config = dict(
    head_dim=48,
    fused_qkv=True,
    layers=16,
    residual_init='none',
    shampoo_beta=0.95,
)
Rows from block 2, named by matrix and row number. Rows with one number belong to one attention dimension. Each number is 128 + 32 x the weight over the matrix's rms, rounded and kept within 0 to 255. All counts start at 0. Numbers have three digits each.
# v: attention query, key and value (stacked) (model.blocks.2.attn.qkv.weight, 288x128, the v third), inputs 0-127
# proj: attention output (model.blocks.2.attn.proj.weight, 128x96, transposed), outputs 0-127
v.6:126122074137117128131113160123154136187093164067168116128116101147192130118108065108027164123115094151121161101122056111131182105106176070110121101114102116114128131020113195159087111151104132121142121155119091057113107058115129143145153158105146141122162146188116111172140179140151140029160157170129107137120123118129103142126115201110138125194202157138067106148074215098144101186093
v.7:071173139018143165143210203145125150096127125103133072153128122134074107138114133112089114192190128145172172163131148137165156095167092033183087183163120187118166145143098114108134082131115155080139107130035085130127086114164113103140084157133124104143145107093199203131158093070138085118126164000095132152151169143123196142123165134037148125097108108086099115139138195059117156181116
v.8:154161136115132136119104177160160118116129076103155159141145149149085128062116164126168162095088150146117168137083172064191135124160083096158155101099102095125128130176120140155080134115090150170083119140139103146097195120049121133121159065074182127116148183164039184133090158092123077158072146097181128152134111102142191114123074185095182184139105121079112124087050165153133061138148
v.9:134137149166107117106089102157110136172126036131120108111120123102080125073143137070205134121180069167124136085109118049127217185144142145162102185147101101200128150120112171126203069105118173111125140090106162109112159111136150132125128188174110132156147106120000047140139146144162137124123120097141126140144163134131130128096138177115153128147154165112125135146196091131121129089164
v.10:103072190120151096146036100089172129116146159146148078115131132120048127210145104169084120096149150087153095121120195188156166194154126139135211168100142192107199120076179075137070106058156170095156125139176104125118182084145217143158177081040082182090163114151090107192136164127097123044176108179143154084163140148160148153116099138198153104096108108126133097150121044067146163167105
v.11:094160097154138085137041174078155121140147103064127095104132109069225132093096101150196133105180150152101150116164121051145077025151104113169166159126169133176091219172156128178144124137137189139131112157110140178124180077164141172120164153108127123199162143220167086052182202138129117114103163135156124110139123152152135129092087058125103151149181100123112124127134085141113071114159
v.12:116143100142141109126102201121149134109118156063137097152073124130045169070099131110151159119100076118171111117143135109071204094149157129145127178175126188117157131117160112106078190159095000120071097142084141109148103144150073135084114060147122138180071143217176170173122152130134126150175088154153120154089093162111155138110067046142142116168127116126166076166156149162155126150134
v.13:146125112122104102142229014128119145115167147156115112108108124184100159184136139143176154085116112191120147129168136073095106193125151255160148134117175119050151166194102175113147114125120159144108162193122109114124140156139093150134088151077078137136137137124191132082116107138117114150073133097142083105137111163112109127143162148122148144106172166132186099124108159130131140157101
v.14:127108175152150058101159185114157140152152080139101170168107158121081121087109105099079170111105049158139125184097130050041094164203123199123097094187138163140124164225122174167170153103164091141117135181123060148082115101049082152138063133091110104144142086198095105180129067030133146128112137255123129078057160137116097112156149136177171134134091149127048094085097161053151135088144
v.15:106174148158133085086169169089117165143145124124196140114099141166223075061112113082110132149110166072153161075133116172220078159143160171166144136133137114070108085182139116173155067130092068149138114140128132165109163126159101112104129056050158137230143126147052027102172152101147105112169086154147102166152158116123119164132159123107105255129118050132169169165104237020111207157155
v.16:163140115082121180128148043091124101146137178139132089166143132119121077075132146139220133152121096053131146123123176158133120138103137051152114165093159179087107126140102196121101180104111078118134082143144152119044072106156079083081181197136107115221172124080174122098119167122122137046116159159144125136105172131155145128138157137103101167093124143092162141088150099045118168083156
v.17:093109124167101124135114106095135136140147098130174184157113111181037146128129184118102129170111186144098131135116138145116172150125167127078084132115099015161195176221105142148059068090147069116104120098094151141126102081041088135126163067166132119078110138198197157097123140093104177059112072131133157121147129161160079136142108137104156101255123113141101156141092103242098217166158
v.18:083091123129115141102149153137133125126096131124135071102128110128134141084124056132187137151133045121087191183138030167167123148173073080084138126131154076196123057195138116143081128131172125178089142140126084117176059156145002147119243127107114076097107163111139118085097138163104119108145088176090164069172134106129100118147151129148150039062155085107096088098162118195106110133123
v.19:161107129127081170156080145154114113096157150073126188142108123126171141101127094145099166144115109097154110074143150073175145068107107135071144120140064103067132113052126149134108137124091157130153134180052189149166112130176039121150171153107189162070103115105172067150097145135089120048119121161100137101056131124170129179107105088129143041148113199087178111135047124119160145176082
v.20:148189127140131104123170155139105137158110072126138166149133144161086127180110091124100089225165118124146151124136107169132158239142137147099111012146141136105142160057111131195108084122103064120077138092097084145099121112101135165120164077197162142177091188180135096133118122137127142138106142040142078123116142127070086146127072132097110141112120126136158150127133201052109100088135
v.21:100063117083139067114132026157156104161136168143125081115113091090098134128176166121143109163081146024132144189191133199111073137159121151120115200148111060085155083145124077099109198141127174110158097141103245149114146179031152093120182103055099143129110099092145187139140203121118133011163133118117137064144125115101196062113106104143132148135130149079094088132111161172164133175165
v.22:136103154140126170132109124120111122087117123130148109158111152080132129135156126147122129136058184031129157076148154071188143108093106079154092125101134136196141154128144064128119100117158149138090166174101166118127129164186129130124117116126138100126090100162133070086142160107124150104176104160127160119128135141162113190091088154158132147095140150118222174137122166112104100126132
v.23:118125148105116149131071110178147135118136103140111236111116140155175117124144147179122108193197145080160147168138139062132160144129118084076118171143109098160120178198155180075198070160139141107147109129167161086155110148097119127137128080124225122065114148091132061195147061125166105187126131140120159113106121155147099130146118028174152191115077127124138166066103154015130174135093
v.24:108134150143102110133133103108127134121114168166141124109095113143163118170152117149150077158091178196140146090130071083146202136110122072135146196075148045143105110194123187124144131177088116117150094111219121080103091071136202089130074156075070134208093141176116053149132085132080181049140104166164087106078124090122144210168123100093125044086074082177114151130117111136121097166149
v.25:052152119111073168125154109146085101108128164118121106140144108086135165150218151134146182087090064119189138195183072237122170127125172146118160145108126168111158139083136134124172046113089061143125074126056197150130041095139112168158118158096151061165171135146102130090101031179114128044088096219136115180074139152105143102096101158097107091191139138123169147158132101160105159140154
v.26:126089138088152142136056150087127114101160153119181098138169153153143126222057145119186145121217167146149090094078097132127164069092134165172148160137145154119160145255164086118153122172106141117141038146068110157096137149066115128105177095089193118102089093157082065127140151103114083104121138132093152166099139103120125142108151124158166118143105117087049106180106128175082139180114
v.27:111151184121069137148137155141113142166132207066132193126180172157121120111132136153067084079227070144135110141173112223101147100130093099181155175128144094112098122099123096109224169151160191134125169139130122103138152132065166119131094111130153135185120111186126152010100167074149088149101099057140130140128187149144154209143132122189142124100134111151110112076132097161125140159111
v.28:089146153144107136117045170144054115065114064119146158117185150134185152059142110120088144032085038160129125065176118222158161199106139142162160136152122107127170111193170138066098169148097076189131168145182134168143101122099255067142107172169133123158095140114113128160141187087145139146146095151136099100180078162127138135124153178087117192154056119151127079159136117088153160128101
v.29:063167114151064118164148096107193130136168021082154107163115107143158127112141149075136165180156189182135182132168110080148053178134130135153064151137109137175153110145125049136148041196100055093144147163143174159143096135144121099134160179141210124049121107103120120162158152024171191147122078210161129145135104099135208143104143079172090100099118116119095135103116171159116081132108
v.30:114135132133163100128125097171113110145116145140093163112110148107121095060116136164084102119105081080149170168091163086086197105127125081062106152091126208137064137207106126123177192163092162138101193138119141144108152142038107156129129101097132104140196152181191039119091082151060095149213153106101177051155110140089142149160135162119183153049109139126199079111104116131129112188165
proj.6:124101241098146102175139147115102142087142103168119135153156166109070147118130103132168092141138151110141079167156171117108105170144084175116160146072186132129118161227110071157138154098141111150117129101129150186115175160100122139040111123168110152117128082049115160055108097156175118181111128091111173146132103134081186109104104106138147161070097116090178128115161051160134163077104
proj.7:163106145186118104128045084137121111166095152119084151168101119119174147149153156133126155070101131096102098101069145132090086154081163191085189054066136087133148127137103128161137183119118072130085166170191143108154155148085143124124141115105122149114108141170040078149150190165156157117142116254142109098113077065088060169143055151180162126130130179141172069102140079166099127110138
proj.8:122158081133111109149140116109131117114179106139120107117054135153184138115156099161149097165185091112125083111159120225098096114074138139136114159166153133119206124057132119118173148149155072118096106147109151098164096102194157147072099194189102163142126097130197039107064134163155154105159082166118145110093143115101067106128165101172115105099139121143180130201182116118144139124147
proj.9:102084128093172152158175194114170122120155161149107130082113152107151124185146163155095157113091189088200126154156174215135106094130134102082188113137150162074163108150082092121071171166107116142112139154130104132131108159153080108173143083100168171111111112108254193123096119126130141147129147176142136105145142126136156120136127067169124134099110083119172165117057151114177147176148
proj.10:177126075136115183076214088161069125156095110079098169097139132128176133083130123116114149168109133165107191124141086039109062095104143143105049065142138067127097164173118166115138193164094091143151149119130185142142094145132102097112085170214124153141088170125213139087163122148106151199163156076100107164101090153134147121092151129088109155167168159150115134088151171177145116087130
proj.11:165127144149122166170202091184092099138121138162109174122123120165076113153111097097127111150080088087136103152112149163128175194089140139103054122126168126089133057068112125098098134129105084153160136097151136098069074166057129115129105127096166148070124116064090130217038090137156138170124122139117130134172097096126094153120171169118121114109096124114182112161147184120131156141164
proj.12:154131146150160102127134066121150097150123078166098117116116085150214089170152125129080105108133150102131154133131107143149057158127134078096114053130109068140118167148107087159209097112166237121118123102140096167092113133136117150153139219089160131090197097000084086068126111101117124089080110100151145085179122075086066121112128169121094096091111094145093135070117122149132139089157
proj.13:136141106139174186142053238117129115141087126109076154102168182054169107061165132164066104138138127088103118134113102193133121082125130045145116123149116141212106132033129091128118094102139086126149112073131163133130159109121162140155152083166203115138102161131092140176153159090102141115122098163143210145113128134129154136122101121139170085167103136110082158132136118111143121149127
proj.14:162144065122142179109112072159125080111165125139102072093153132062162086131163141145118144100162207123147058041169141185193153121027145095134170158109124122091137110034122099131085079127087153129111112112175218121176143141223158162109184137125176106100112074081126183063122169199135135131115125000132137166192095122111138138132113117113088092148118093109160119135161108198102141144093
proj.15:174099107127119157166113117146179074100116106120107108127115090111042164140146104197113119069133094177136108177111122107080197091096131125136126138050105143199136185070095096082146175116159192127093138147113126107105074169086148121131098215196097149051102108133182197152095100154153162127075158116135155079103091049082093107142079136182193049110104167078089100074163077222148079151116
proj.16:127107134116117116115118174118136148115158100138092168109114177152131157180125147107088114137095161198130095091118107071151128147122106209100173093172113106147144108106146110116140090130120219060120153121085109110215147149111170128176076063137128127064062154168102135167104100097087117168132096125052088115122122109114112103112140150177144110151123107170103132150114189243148116179140
proj.17:136153138116094084139127155124098123108155156117094083158066119076205130091070105137104166082143045122137141080159113098111120126123107110084201150106060224099105107060123104128223183144103159162136126131165068142123177146235130148121115153147136093159167109097090113150125089108148064187091063110170093120101089095109175099128134089130104132000115151105157094094120162005109085140142
proj.18:168114115136076127161099068101119110101141054151116136168124158118145167156088168138133087119127210080183079077144205113074077085069177136205101114074102187080124165074127080136172118119104126063156120073151115120047165102066215129132063128116143164129185098132097126171103107099147129140120161103116120158107150160173125075108135134089125169211120135108150112152126155065144155138182
proj.19:107158106139164076089143069117128136165103105172141085051130110141095154169131123076095108148107133145056068232145112163076123193139137101148109129119173155196125152195124103126162128170134115127093096072213127108126130102096183153131074097159087135168140124128091140117146171110105125198140076124117087120176069161062130117129126162147111199090128071112063093155162140152137117107068
proj.20:107124117153087091112052123118186150101100186144141070086122115073133126079131154125125174023110123140143127154139169115106109029115086126145149195108123114130132118184183112113161173084129169150196103184167154130140133131153119099101089201076120138059188105058078177128140119114095123088145080233137127118147098112166164144123184110176146096110101154122111111144123087175106169146144
proj.21:161118157151125242114117209108045140086162118127130163128109126139090161167091103115102160082128140176078127089114100074148118118065152108098105049071153169174088138124151187132136083099141108103182135130126037159096123081255146155074091130160090138163140102190146064143147100141127119193146117119097144163144127186133075160146155190084209121092115111208144159114164133126085119119191
proj.22:162197100115175106125132118149159096194100127121152126115123088174128166126074098130114121114186111206120134163130121189076120138152134163077165107125106112071079136120151177130157159102114135127172101080132092147120110068049153108134077151137121146153149165120159186181146066143157173140055138130127106136144081145086111048176130120121130148173112127089056065138137120172133155135133
proj.23:112156105098128098117170104120148173117113152123098037111102105077093172135112096118116139102040099192123130129103126183139102122164157155197155073099098134074114096067116105154031181149120135146094123147117092144122146132167129110133111122157082138153124082126147167076174177162082169086153079105136096136110144168141132141133110226064120072138156140116088088169111098185151095123120
proj.24:105095171083114143112146118135125128109140111055123126130182156077117125123069168093129159129128092074080088142109120138103072136159136182109105067155097195124144095071095097094087108073165180148167124134072149187158135194118048146139146106222173105038110104079162175123116155093163088217145158049093166119135202106115128057124106155149163219165127162081109098150168122083099134086108
proj.25:186123163142119087118104175082191110166094108155109121103132109154132150119075145109060073165158214105143118058109161071116104147140063119070105127132103146172133158181070165134072181116152192123100176084151065112134212148119135135115119114159130147074088068099127158158136209114132132179181141030160192095165055114143125140178166072132138141102115110153086120069081197073110122146146
proj.26:135192145167089108118185119134153120133120096145090150103085098122084198067166143170113161144060105093119209184176172134148095216164160093094131097131141095153118116000109166135129099092158065123073187135158154116167130079187136113173079182195124177120162081118115145145139123119147138116150128134141145107158087183145102117158129160127141148104161163141181146088114152090136086078119
proj.27:156161081152170111100107100138126108113132065166144062100057106105105128137152135120174167176050125113094152111068157037109157152133165150092090079109118139179125117157160098084063126091081044113182135104124158159158127100222093117185198153078128081085126137074139078244162132152105128089127145212117119087144106116115111067106147081085113098151082115062135126119172104102153084094136
proj.28:140072160118158098137165087112224189186094194159178114120115083108095112212140156130138094199186184124116109191112133067069126081139127120130083107185128191129113118065138076155199076132176179145124170127101138127141188135213026135123149154134154180132164117190162171085125087221133105118117184110055188135100131082132145142124081107173140104079167132125137164128101098184122126139113
proj.29:140146204151156110160092165171069106143112186167068112105108113116071171139115126182098136080078089090203127116141115186089231100143167093095156085100148135079138157115081128131153152117151177135093085134122076117113142132122129171138101067124070131199150139169163176091132089251123109077154188066171157124113084153095011096123144137090166147145178171108158100160148153093135140152159
proj.30:159097119088133173133121124108152177071131148119166093132129178129124160212119075144160170174155154140127091087152088140141028137054089186198181092120119094133148130055130121108084114109166105102095077102141112083117108119205175102163110123128175163143058109089028181160121158131178176115081117162174115186094112098089165100147086114106100104200114107134061123159161123092114143077155