Rows from expert 12 of block 5, named by matrix and row number. Rows with one number belong to one neuron. Each number is 128 + 32 x the weight over its row's rms, rounded and kept within 0 to 255. All counts start at 0. Numbers have three digits each. After the name is the row's rms in percent of the matrix's.
# up: expert up (model.blocks.5.mlp.up, 16x128x128), inputs 64-127
# down: expert down (model.blocks.5.mlp.down, 16x128x128, transposed), outputs 64-127
up.53 094:125121110183110109109102146137141130136116121128080127122108105131161152135093054135156119092138140136140154101140119163040100104197132126159118100152111101110120104162113067135136072057175127
up.54 093:161079133164101118096113189127115119152162194128179134155089101126102109162105171132111148129134185141170044106190094098153158124118165141113158177153080143140132145128175135127078207116095132
up.55 103:100159126141129068142173108125111145084096156108114182137121160069109060141138128105169104131179189073141158157106129163125175161158134141171166157186107103128162084193159085157116121114167130
up.56 104:148099129073087114169107150114137060152145092116162157121140145105165092098103110173159123134119116136117129113120130173098184171175083049183150179103166149082151128071126131175113177074130100
up.57 097:099078090190129123139115042128100162122111136188194111108123131159131139138113135153149144110125149111053106172104129177091117128153155150089128136149055169123117100097087119196150198094128097
up.58 108:183130105173120116134147126166106086144089112088098097145137083101195095116095091166108150200150132078093088163140164128119139145094131114094131114098126144139121113110116168126141178157110117
up.59 116:136106088151113104062129138072182157169081132053140146142124172174157104130106094129130166124100119134058101155120138128142145158146163094098069114122073092131091213117144123119159135139120164
up.60 099:141131168134093135120099145113131161155092121072132115100172195132103107101126136148094111065119113098108105116174050123179137086158163161088120156096101146137151144132117053151116074111157166
up.61 095:185087142152163105061167071143097140064123125156161132132144183166087120103138155138142069118077117162123168103097096079149109099177128122147105159072159079151126147111151116125168132089109151
up.62 094:176144178121095141115130145133101136118131154136129129128116116166127140089167205137089096118148095093079104095059125075147094125135145138148108103115107155122151143143107124139123183158087137
up.63 102:095127109166196176076174098137127155137101152139154163184135094099087176104068097136098144112124141189103029187127093203143140105128132135130178114172161139122148090135142152110117160105072137
up.64 098:157158115120107114126112062115052133176126104140135095111156161140117083174056098117148162119127149136086158176105119210130118107149174156111184125124154088129100138132123119101130109107201121
up.65 099:094100122109126149084164137126129170108118092111165161096125102178167154118177126182094075098113124089115132157091114151140111111158136165080096090126145147099149149177124140130128174147134138
up.66 098:167123191086115043152135135138088107095132143116183133133100105129164121125206116087095104132115155158131127125182170172110086155115136103098143107167162131112139103160117215114130141139119111
up.67 110:141092121121099122088054131149105066125057052140100117108125106116169125103144152142146166151135110152133189154137107089105125135190078082124133113097132194163165085072094168121100134134095152
up.68 103:155178088135170101209117157104134169089116157035136183140141171085161073132147120105114170131157154098141176153119090150177079103099131138169152133175147168145206146181164134152128071140150124
up.69 099:105095139158126119200125084181121190141124078106187059104127107123125138119077116099116145109123117096124127183207179145077135136151143153151137175193169174146134138123143108145126134105104174
up.70 108:108114148103117156157121111131159151076121102147122140068156138095109209067087158093119066135125107147108172073104124136121120128145153153101153191160140147103140103069095137089107155116115156
up.71 092:108108103089133115125135054190118125148157061105123071139167151133098143088053140110122146091154138131119174142148123192107126108131156117176187047107113093156146130148130115129134135081134130
up.72 093:107128098174147136133137117091129138067096103155181167126096078102122160131112102142201107157110055109217144163083081102074083111136088122130130116146065158129129113130119117058098151124067135
up.73 102:153151143105165079172117176087134184154133134155089128166178114106070213149125184131148115121125118119111129067115100145152137120104195120146111124151102137103145132124113130070146154129164103
up.74 101:176149099102179059150180116128137159146135141136142165109171127165130138167141118131057121108208082112162112127123116084113207146080095104152212145118126092150117125065097128086112152098190127
up.75 100:150183165026131153106131153086122127207106149056139106127151153123191134147168167120180140079156104101098141170159121096169114098120166170075167181115094169125135144101168144107141148129125081
up.76 108:144099138065090180109102165103120120127156111117135076108179110132126118135120115162114193124147108132146104120080084117128080122096108183101144150141175150116189146113145133141191083162162091
up.77 107:182099165093147137126145099144107120145118122122111137138099150167112085120117134119135104087106125152098111098066069083166133141126194195154163110124092163124128095180100167084084121123151134
up.78 103:137112150126105131164203122125111113155199122167143155121102084200058123123091150144091129108179152108132114110107153092133125161164140135144137103122144137133109181108146092108110080148157232
up.79 100:094156189165132094140141122129149112086188129156164122152131109099138128125185152107151133123091097108125117180115155158099159156117161078132117115122095108117146066096158112118136051104110106
up.80 097:169185124098148106196173128169142119093145160079149149143141132121179185059142136069111140143099075140133162090181066137196141131089109097129099146156195134140165131145172099115064141179142148
up.81 109:120150118062155092126099126095136094070158109155133130162136124187071156111119098131073128163089155087145104166059184166132100101116157119132161092155116066121103153177131130168222112114134117
up.82 093:183116192150144110162122180143107119092128157134119102102147216161137199134061131121095105155144157155166180143115155087173141122091091058139173119129087132133101157135137123148152122127046139
up.83 092:126140101084140154111118143142094168126100165175139153119191122151146120159092108138084118087131171108113128090142127185140149115132103041109141124103127172142058119172096155105166107102149110
up.84 098:132122180166149117184172162143154118145125094116163131176161153102197124124112043129085163076109148137108163138100172192110168185113140132090121113097146125129146085158142157129163146101140170
up.85 100:130058100061168160138168169090090092115089115133132116116143160104077120155189125130069066149162101052188085149165077152122091102087164166077133156099100136161077157146131110135065079163163116
up.86 111:138134109113136126175163112121103201039066119156139153097121127119110146152131121105202132148138171133194124110178105125198201145097153065177154149145169162090129164070095180149116142117154153
up.87 082:146180140173139107103197081105145112132120130121166117126135113119134113156139109166177087125104117092162136088065119182099181117101093085108166122114114081117148138096133124185130148161220104
up.88 095:137038109164130120114110154150140086083118100087137098101138121087158158074165137122050168149099154125142122165132148107054092094122136131114171088143133176140117153081113091099127062108120129
up.89 096:104103161165144091128121161134159130119137131105142090061181121156136203087127124174167185095151102117141193135114143153135138133139138085149108105111096129172154123172131117122148100096133158
up.90 117:098103149185147156088119095053108132170114145168165089163169173116106102123160181113145176165113179147114126121155102110071138138145100091122064116111095169153088178143144143147111166102091112
up.91 099:082134148119130167101144153116150136130102076093127110167132097070132065164141106098094112098125187136141113121160183117036127133132112089171071155117139098160180155164109116149120173111116130
up.92 097:085108191202075128171091156189100108138159125139198097188077115165136096101134123185157165176089126137129139113072116112141141127067165108174142086083151136135098119154122086163097151048133188
up.93 102:132092147096133235106136130141117091112157099078130114140119126147152173116171135132174172131141156134120132137157133059149181101102139188180133121137096155130161116166144170092202167155151135
up.94 100:167090097195171133132168100109091150111072126132144112062128092189126168077102144118107166155131091098181107137121166145139146111106106078109153137157163082214145129122128177097098137168128101
up.95 090:126128136115149116116185096168165122109132107162145145114076105138135095122196140111140095089120081116157118141107177144101102157115139095141147093076148145169081134103128148108142103049146117
up.96 091:136115129145096095120127087103087077144148150165075135149126133115110077169145079088122139119128147118099126124126103137102058150189121104139109053158202148067150122086155104127112096145138090
up.97 096:106113097170138093112163156113100127179129119119128130140142112109173107129122189065145140120204118113160150088091208146157117130077122107135114157211139123111130153146119107131085152112158131
up.98 099:140160136095093124086114112113069150137143175083169143130149100151142113145118134122155100162098159136116155074139102108116139121147129057131102151083143131104131148123166083155073183097088196
up.99 095:149118145075101155118155094097106082106123105105093137154072175081094146134113158158104184153102100161163061094130123131107172115138149171146152106158176137080165137110129150161141127070141072
down.53 089:141090152118132085126116090058145085130087118154126106128136141125194147117135095158100138124140160121091159164159147124138123122098091133083080161116101178146129130123107079135109041104095152
down.54 091:120188109127156101106136163112183094124108087070135160188117082140117176107083162128089175071133131163095111159141171088138166154140180129147155138148116091163121169156135109116130152150124109
down.55 098:114077103141071133111120110109161188172114128113183111150103189141200093089104147131092158071141112148118173101126112202113104155144101075184117098164112118117090151095097130154115112114116147
down.56 095:117154174115101153195155153142141126093109108184078122158150178145133146164118108152127085170103139143108094054174137136108094117112108116104108095076132164167107114136127158117076145151165141
down.57 099:052117137155165092115151146100106097192110123084139171158119159156103175094077123152115157117117105118099134137099114149167077139157090133068148111129088108101151151160148115157166092118148157
down.58 102:167092108128141116117128137140133183163162162153138109152097122119092120157136107180147126128148104091161200118129058115095156096109202113144103116112172148096158163133184091062095116088128172
down.59 118:168112078084132132149048133170100161092137131101078163103181167135113140124073064090135115054143141135213142158094132129157101115124134136128050157124131108155176090133111150132105087117120127
down.60 096:140120100107092068101078151072171157147218134159091126108122163152155158111132138130140111150146108081157104063136162111174113087072154099141094111106139112100144170106148127136100135197174145
down.61 090:148095175081121143144131145119078111117106186061149104097124167142132144150142125145109109108122169165104147108180159111117132120134130167125075154103107115125169178089219121127145144114158147
down.62 096:206104173055108162133083109144140089080149137104090175147129093113214130065113083087131115129139126120112130139141126149151101085117127132082187095122157087135111111206070112097135085113148087
down.63 105:087130141134072165171100136130150162125132149113149127145134102116099162161106164084112134145100128120120125185083153120085086117120124212113164085134126137174197116113137088163195122133144197
down.64 108:151111183126154111202153101108108110087135223200111140170092144166167088154100115142106109139113118167147149202094137129147129110132124168162069118147184105111074168119177153105123170097086150
down.65 089:171120139080132167172161054159144186113141152114104086146172178087150159080186102131114183163097082166128102105163132107134132153127145147120153192129112126089129078195107088143154141154079107
down.66 103:126144180152092146105145126167074161122126128132151084134129129151087083111131113067145076120128154100122135167113079127121109151080156127163103094047102205122179084129154167103120084067130129
down.67 094:049141132097105102136116161089086116189112178135135117134118123161141136145193146188188156124067134073113093104151131153189138109107152114153074112119107129140151134185093174138094112163191101
down.68 093:092090133109113145130129158156153139099066099151099106186059127144076095112105181118120086127164162086146117117124108114139147171116130105183149122153148151151075153132136054099173107136033110
down.69 088:171223112172130132083173138173164137123190171112109165147133147180133129170183175094135124107139109148044146128159145145153115085128155118149102200111084122111169151110125133067159132134218149
down.70 097:082082124160104119104131147178141163125122073070092075099168108169019196062145130116167133140146146106115178131146186141088172123094187172147140135122149096117170107137121155109165066147087122
down.71 092:133146175107140165145142146099136098131098150136091211141131082081099126114079128134131156186077137147110054142080162072110051106153137133105125157134167097128170156077110080137065142119112126
down.72 103:129183107116111135093136158150063154097136174128102142155054140089143087140121131129160167117171115128137167145126117123095130124119055168148181094154131158137198095090069102104151099086131176
down.73 108:086156134169107086139137115120090089154166105181157108101143079169144097139138111151147108167105146084124153125110109190144139118107107164140208119178098119091119083045140118150121140109093025
down.74 102:138104118148123107104153133176085144053122117185139121102094100070143118139141136109108134201106155157096094090109084127115114151092087090127103078158099192199079166140146087144088149128169064
down.75 107:185131152121084146129135182128129127117121131137133162090125111112095138143156148117052142131128102135117121088107084124114156128106080062143102138124217080181073131148102159124134105159114106
down.76 111:099108126084129117140130151135078119133103163176102151090122138122157108157119159125126147100122110139097080142142163120113158155123126075095098110122174164162143129177038137139078110096130098
down.77 112:153090149136140132124160146144132094086155128170161154091132108131124088082114176150134113147079119146122123126113247107169067152135128130107122091151130087084122188109104165113122092106128098
down.78 099:126118157090071124159119164087131117138119112126101139137162117124132094118125156136072157154110088159136094105093178192127136079107119158074104140135114084100109147206098144155139089164097116
down.79 101:167114111108096105123154136083106107077154165126141176125119147170105089153185049116192115115133141173062152136121146137083074117131146114164120112117122069163150148084143091101118145163142100
down.80 099:117120170194107124155124139083160145116180124106149161182121094123111114053151132096094163145111145129147076134184082135141117132158163146165085158192078179176130125093100099129137089147081097
down.81 102:085116173160123103150160136135120126156086130095157145104099092095134148158112150114158082126129149151095150154167115142112107119144157159186119093155081160087138102151142119088196187143124142
down.82 096:132169111177121103108133141114108121156162140101159190142119154107128075104129096111174180083201102122118138126106134112145165181091132149176075167138120171124114145159092150112121087136143128
down.83 103:175163140131129085112113137142084095099148122079099111125154084128143133116103137104149046114082109099157136160111092142126168144142071131187110117162165126094032084176126161136125163125120140
down.84 102:085096153077143149123092165137102115126122126135096126133136117127118103107121115124159113173090200179112114163085116096116154111114133131114139131126159193118097188118170098181176092081114121
down.85 101:112156145127075107141082122150128145076146094167123076096114065126137170184146148136161186106138118108124144083110136132209146161135099117138122138135144111090086112144100130112087175127122111
down.86 102:189183080104162096071155096117176087112118087141140100107086078167175122147202148150087090069121160092133153143122077114092148106130135150138126186090166108088188148139152112194149063151127123
down.87 105:175145162074120106176131156097107134110076160128194087132132105120068168104053129121076126112091151161091180121119109103100137107120114108153177089167160057129129100093133093141096102083095159
down.88 102:166106146092145156117117143118136103116143080053088188191107121164149132161105152198101094161175156101153139073127173139118134186144098133166153081109151109081099112074156093143106122134163155
down.89 089:126144175128131165138112130128166171149109169113060112119121123152147083104119117132085149135152088045105098179144091152100161100097115168146112109105128140111100103129127089152117137102167087
down.90 105:165117129152234067155103160115144146100155124139108171109150108103163130172183126134182123077112110155154155206164138108086095152116135168138011110082155149151080164070091129159184129087077092
down.91 103:146118135142161097059134112105114164136119107102127153142198163125135164176108143054101088096160113139111125118147174115164087098075079171149156145107133069176114118101104130133137124189107092
down.92 107:108181123135170118116205087161111157135115103166163126157135170119136144126151160100101114074145130086137087135153094084127066104216130136118119072100069162123155162119117102158105175149155160
down.93 102:196122141110132144135148115139142166131170171163144112097121117157186110098166113113109170097054126087076118129124132145104136103133119106099102116185134144084151137121187112156040103134151104
down.94 100:140096132114121131111140127131143147083205153149106126107129058114090154107089135122222060153171121097087107086109119212127121087135121170113134177137121183167102123207146136164124164121102053
down.95 092:155143140115137140126125091096121109129056147138180103108161123141148144163149132118098115132082114110142169133144191114162142155176128207160169051072120166149065159153182183103163170155108114
down.96 101:151069096126140110102185132161061119109156098114107102097056115094065085148102112104118090109165149107186126143095127123138150123112183130099139144124136088092099121166092210072144084089178118
down.97 104:031121114146095120138162169166092162111093143135126093149102131138110122078096095120081139131137117165124178063083180140075114110139119103136188085132045095078158133135126181144132117092104049
down.98 110:138098134121168137115156095159141092141162148139080150065115140120117080169116157109128121166216141076157123135071151087151121179146110100140102145106124141122115098095113195085172069139147165
down.99 106:120168110091133109129204116172065081090069107111090119080108108047127143141157119135128127144132148106123116181130083098054154184124097171141112182138063068105150161139127154164133114095148121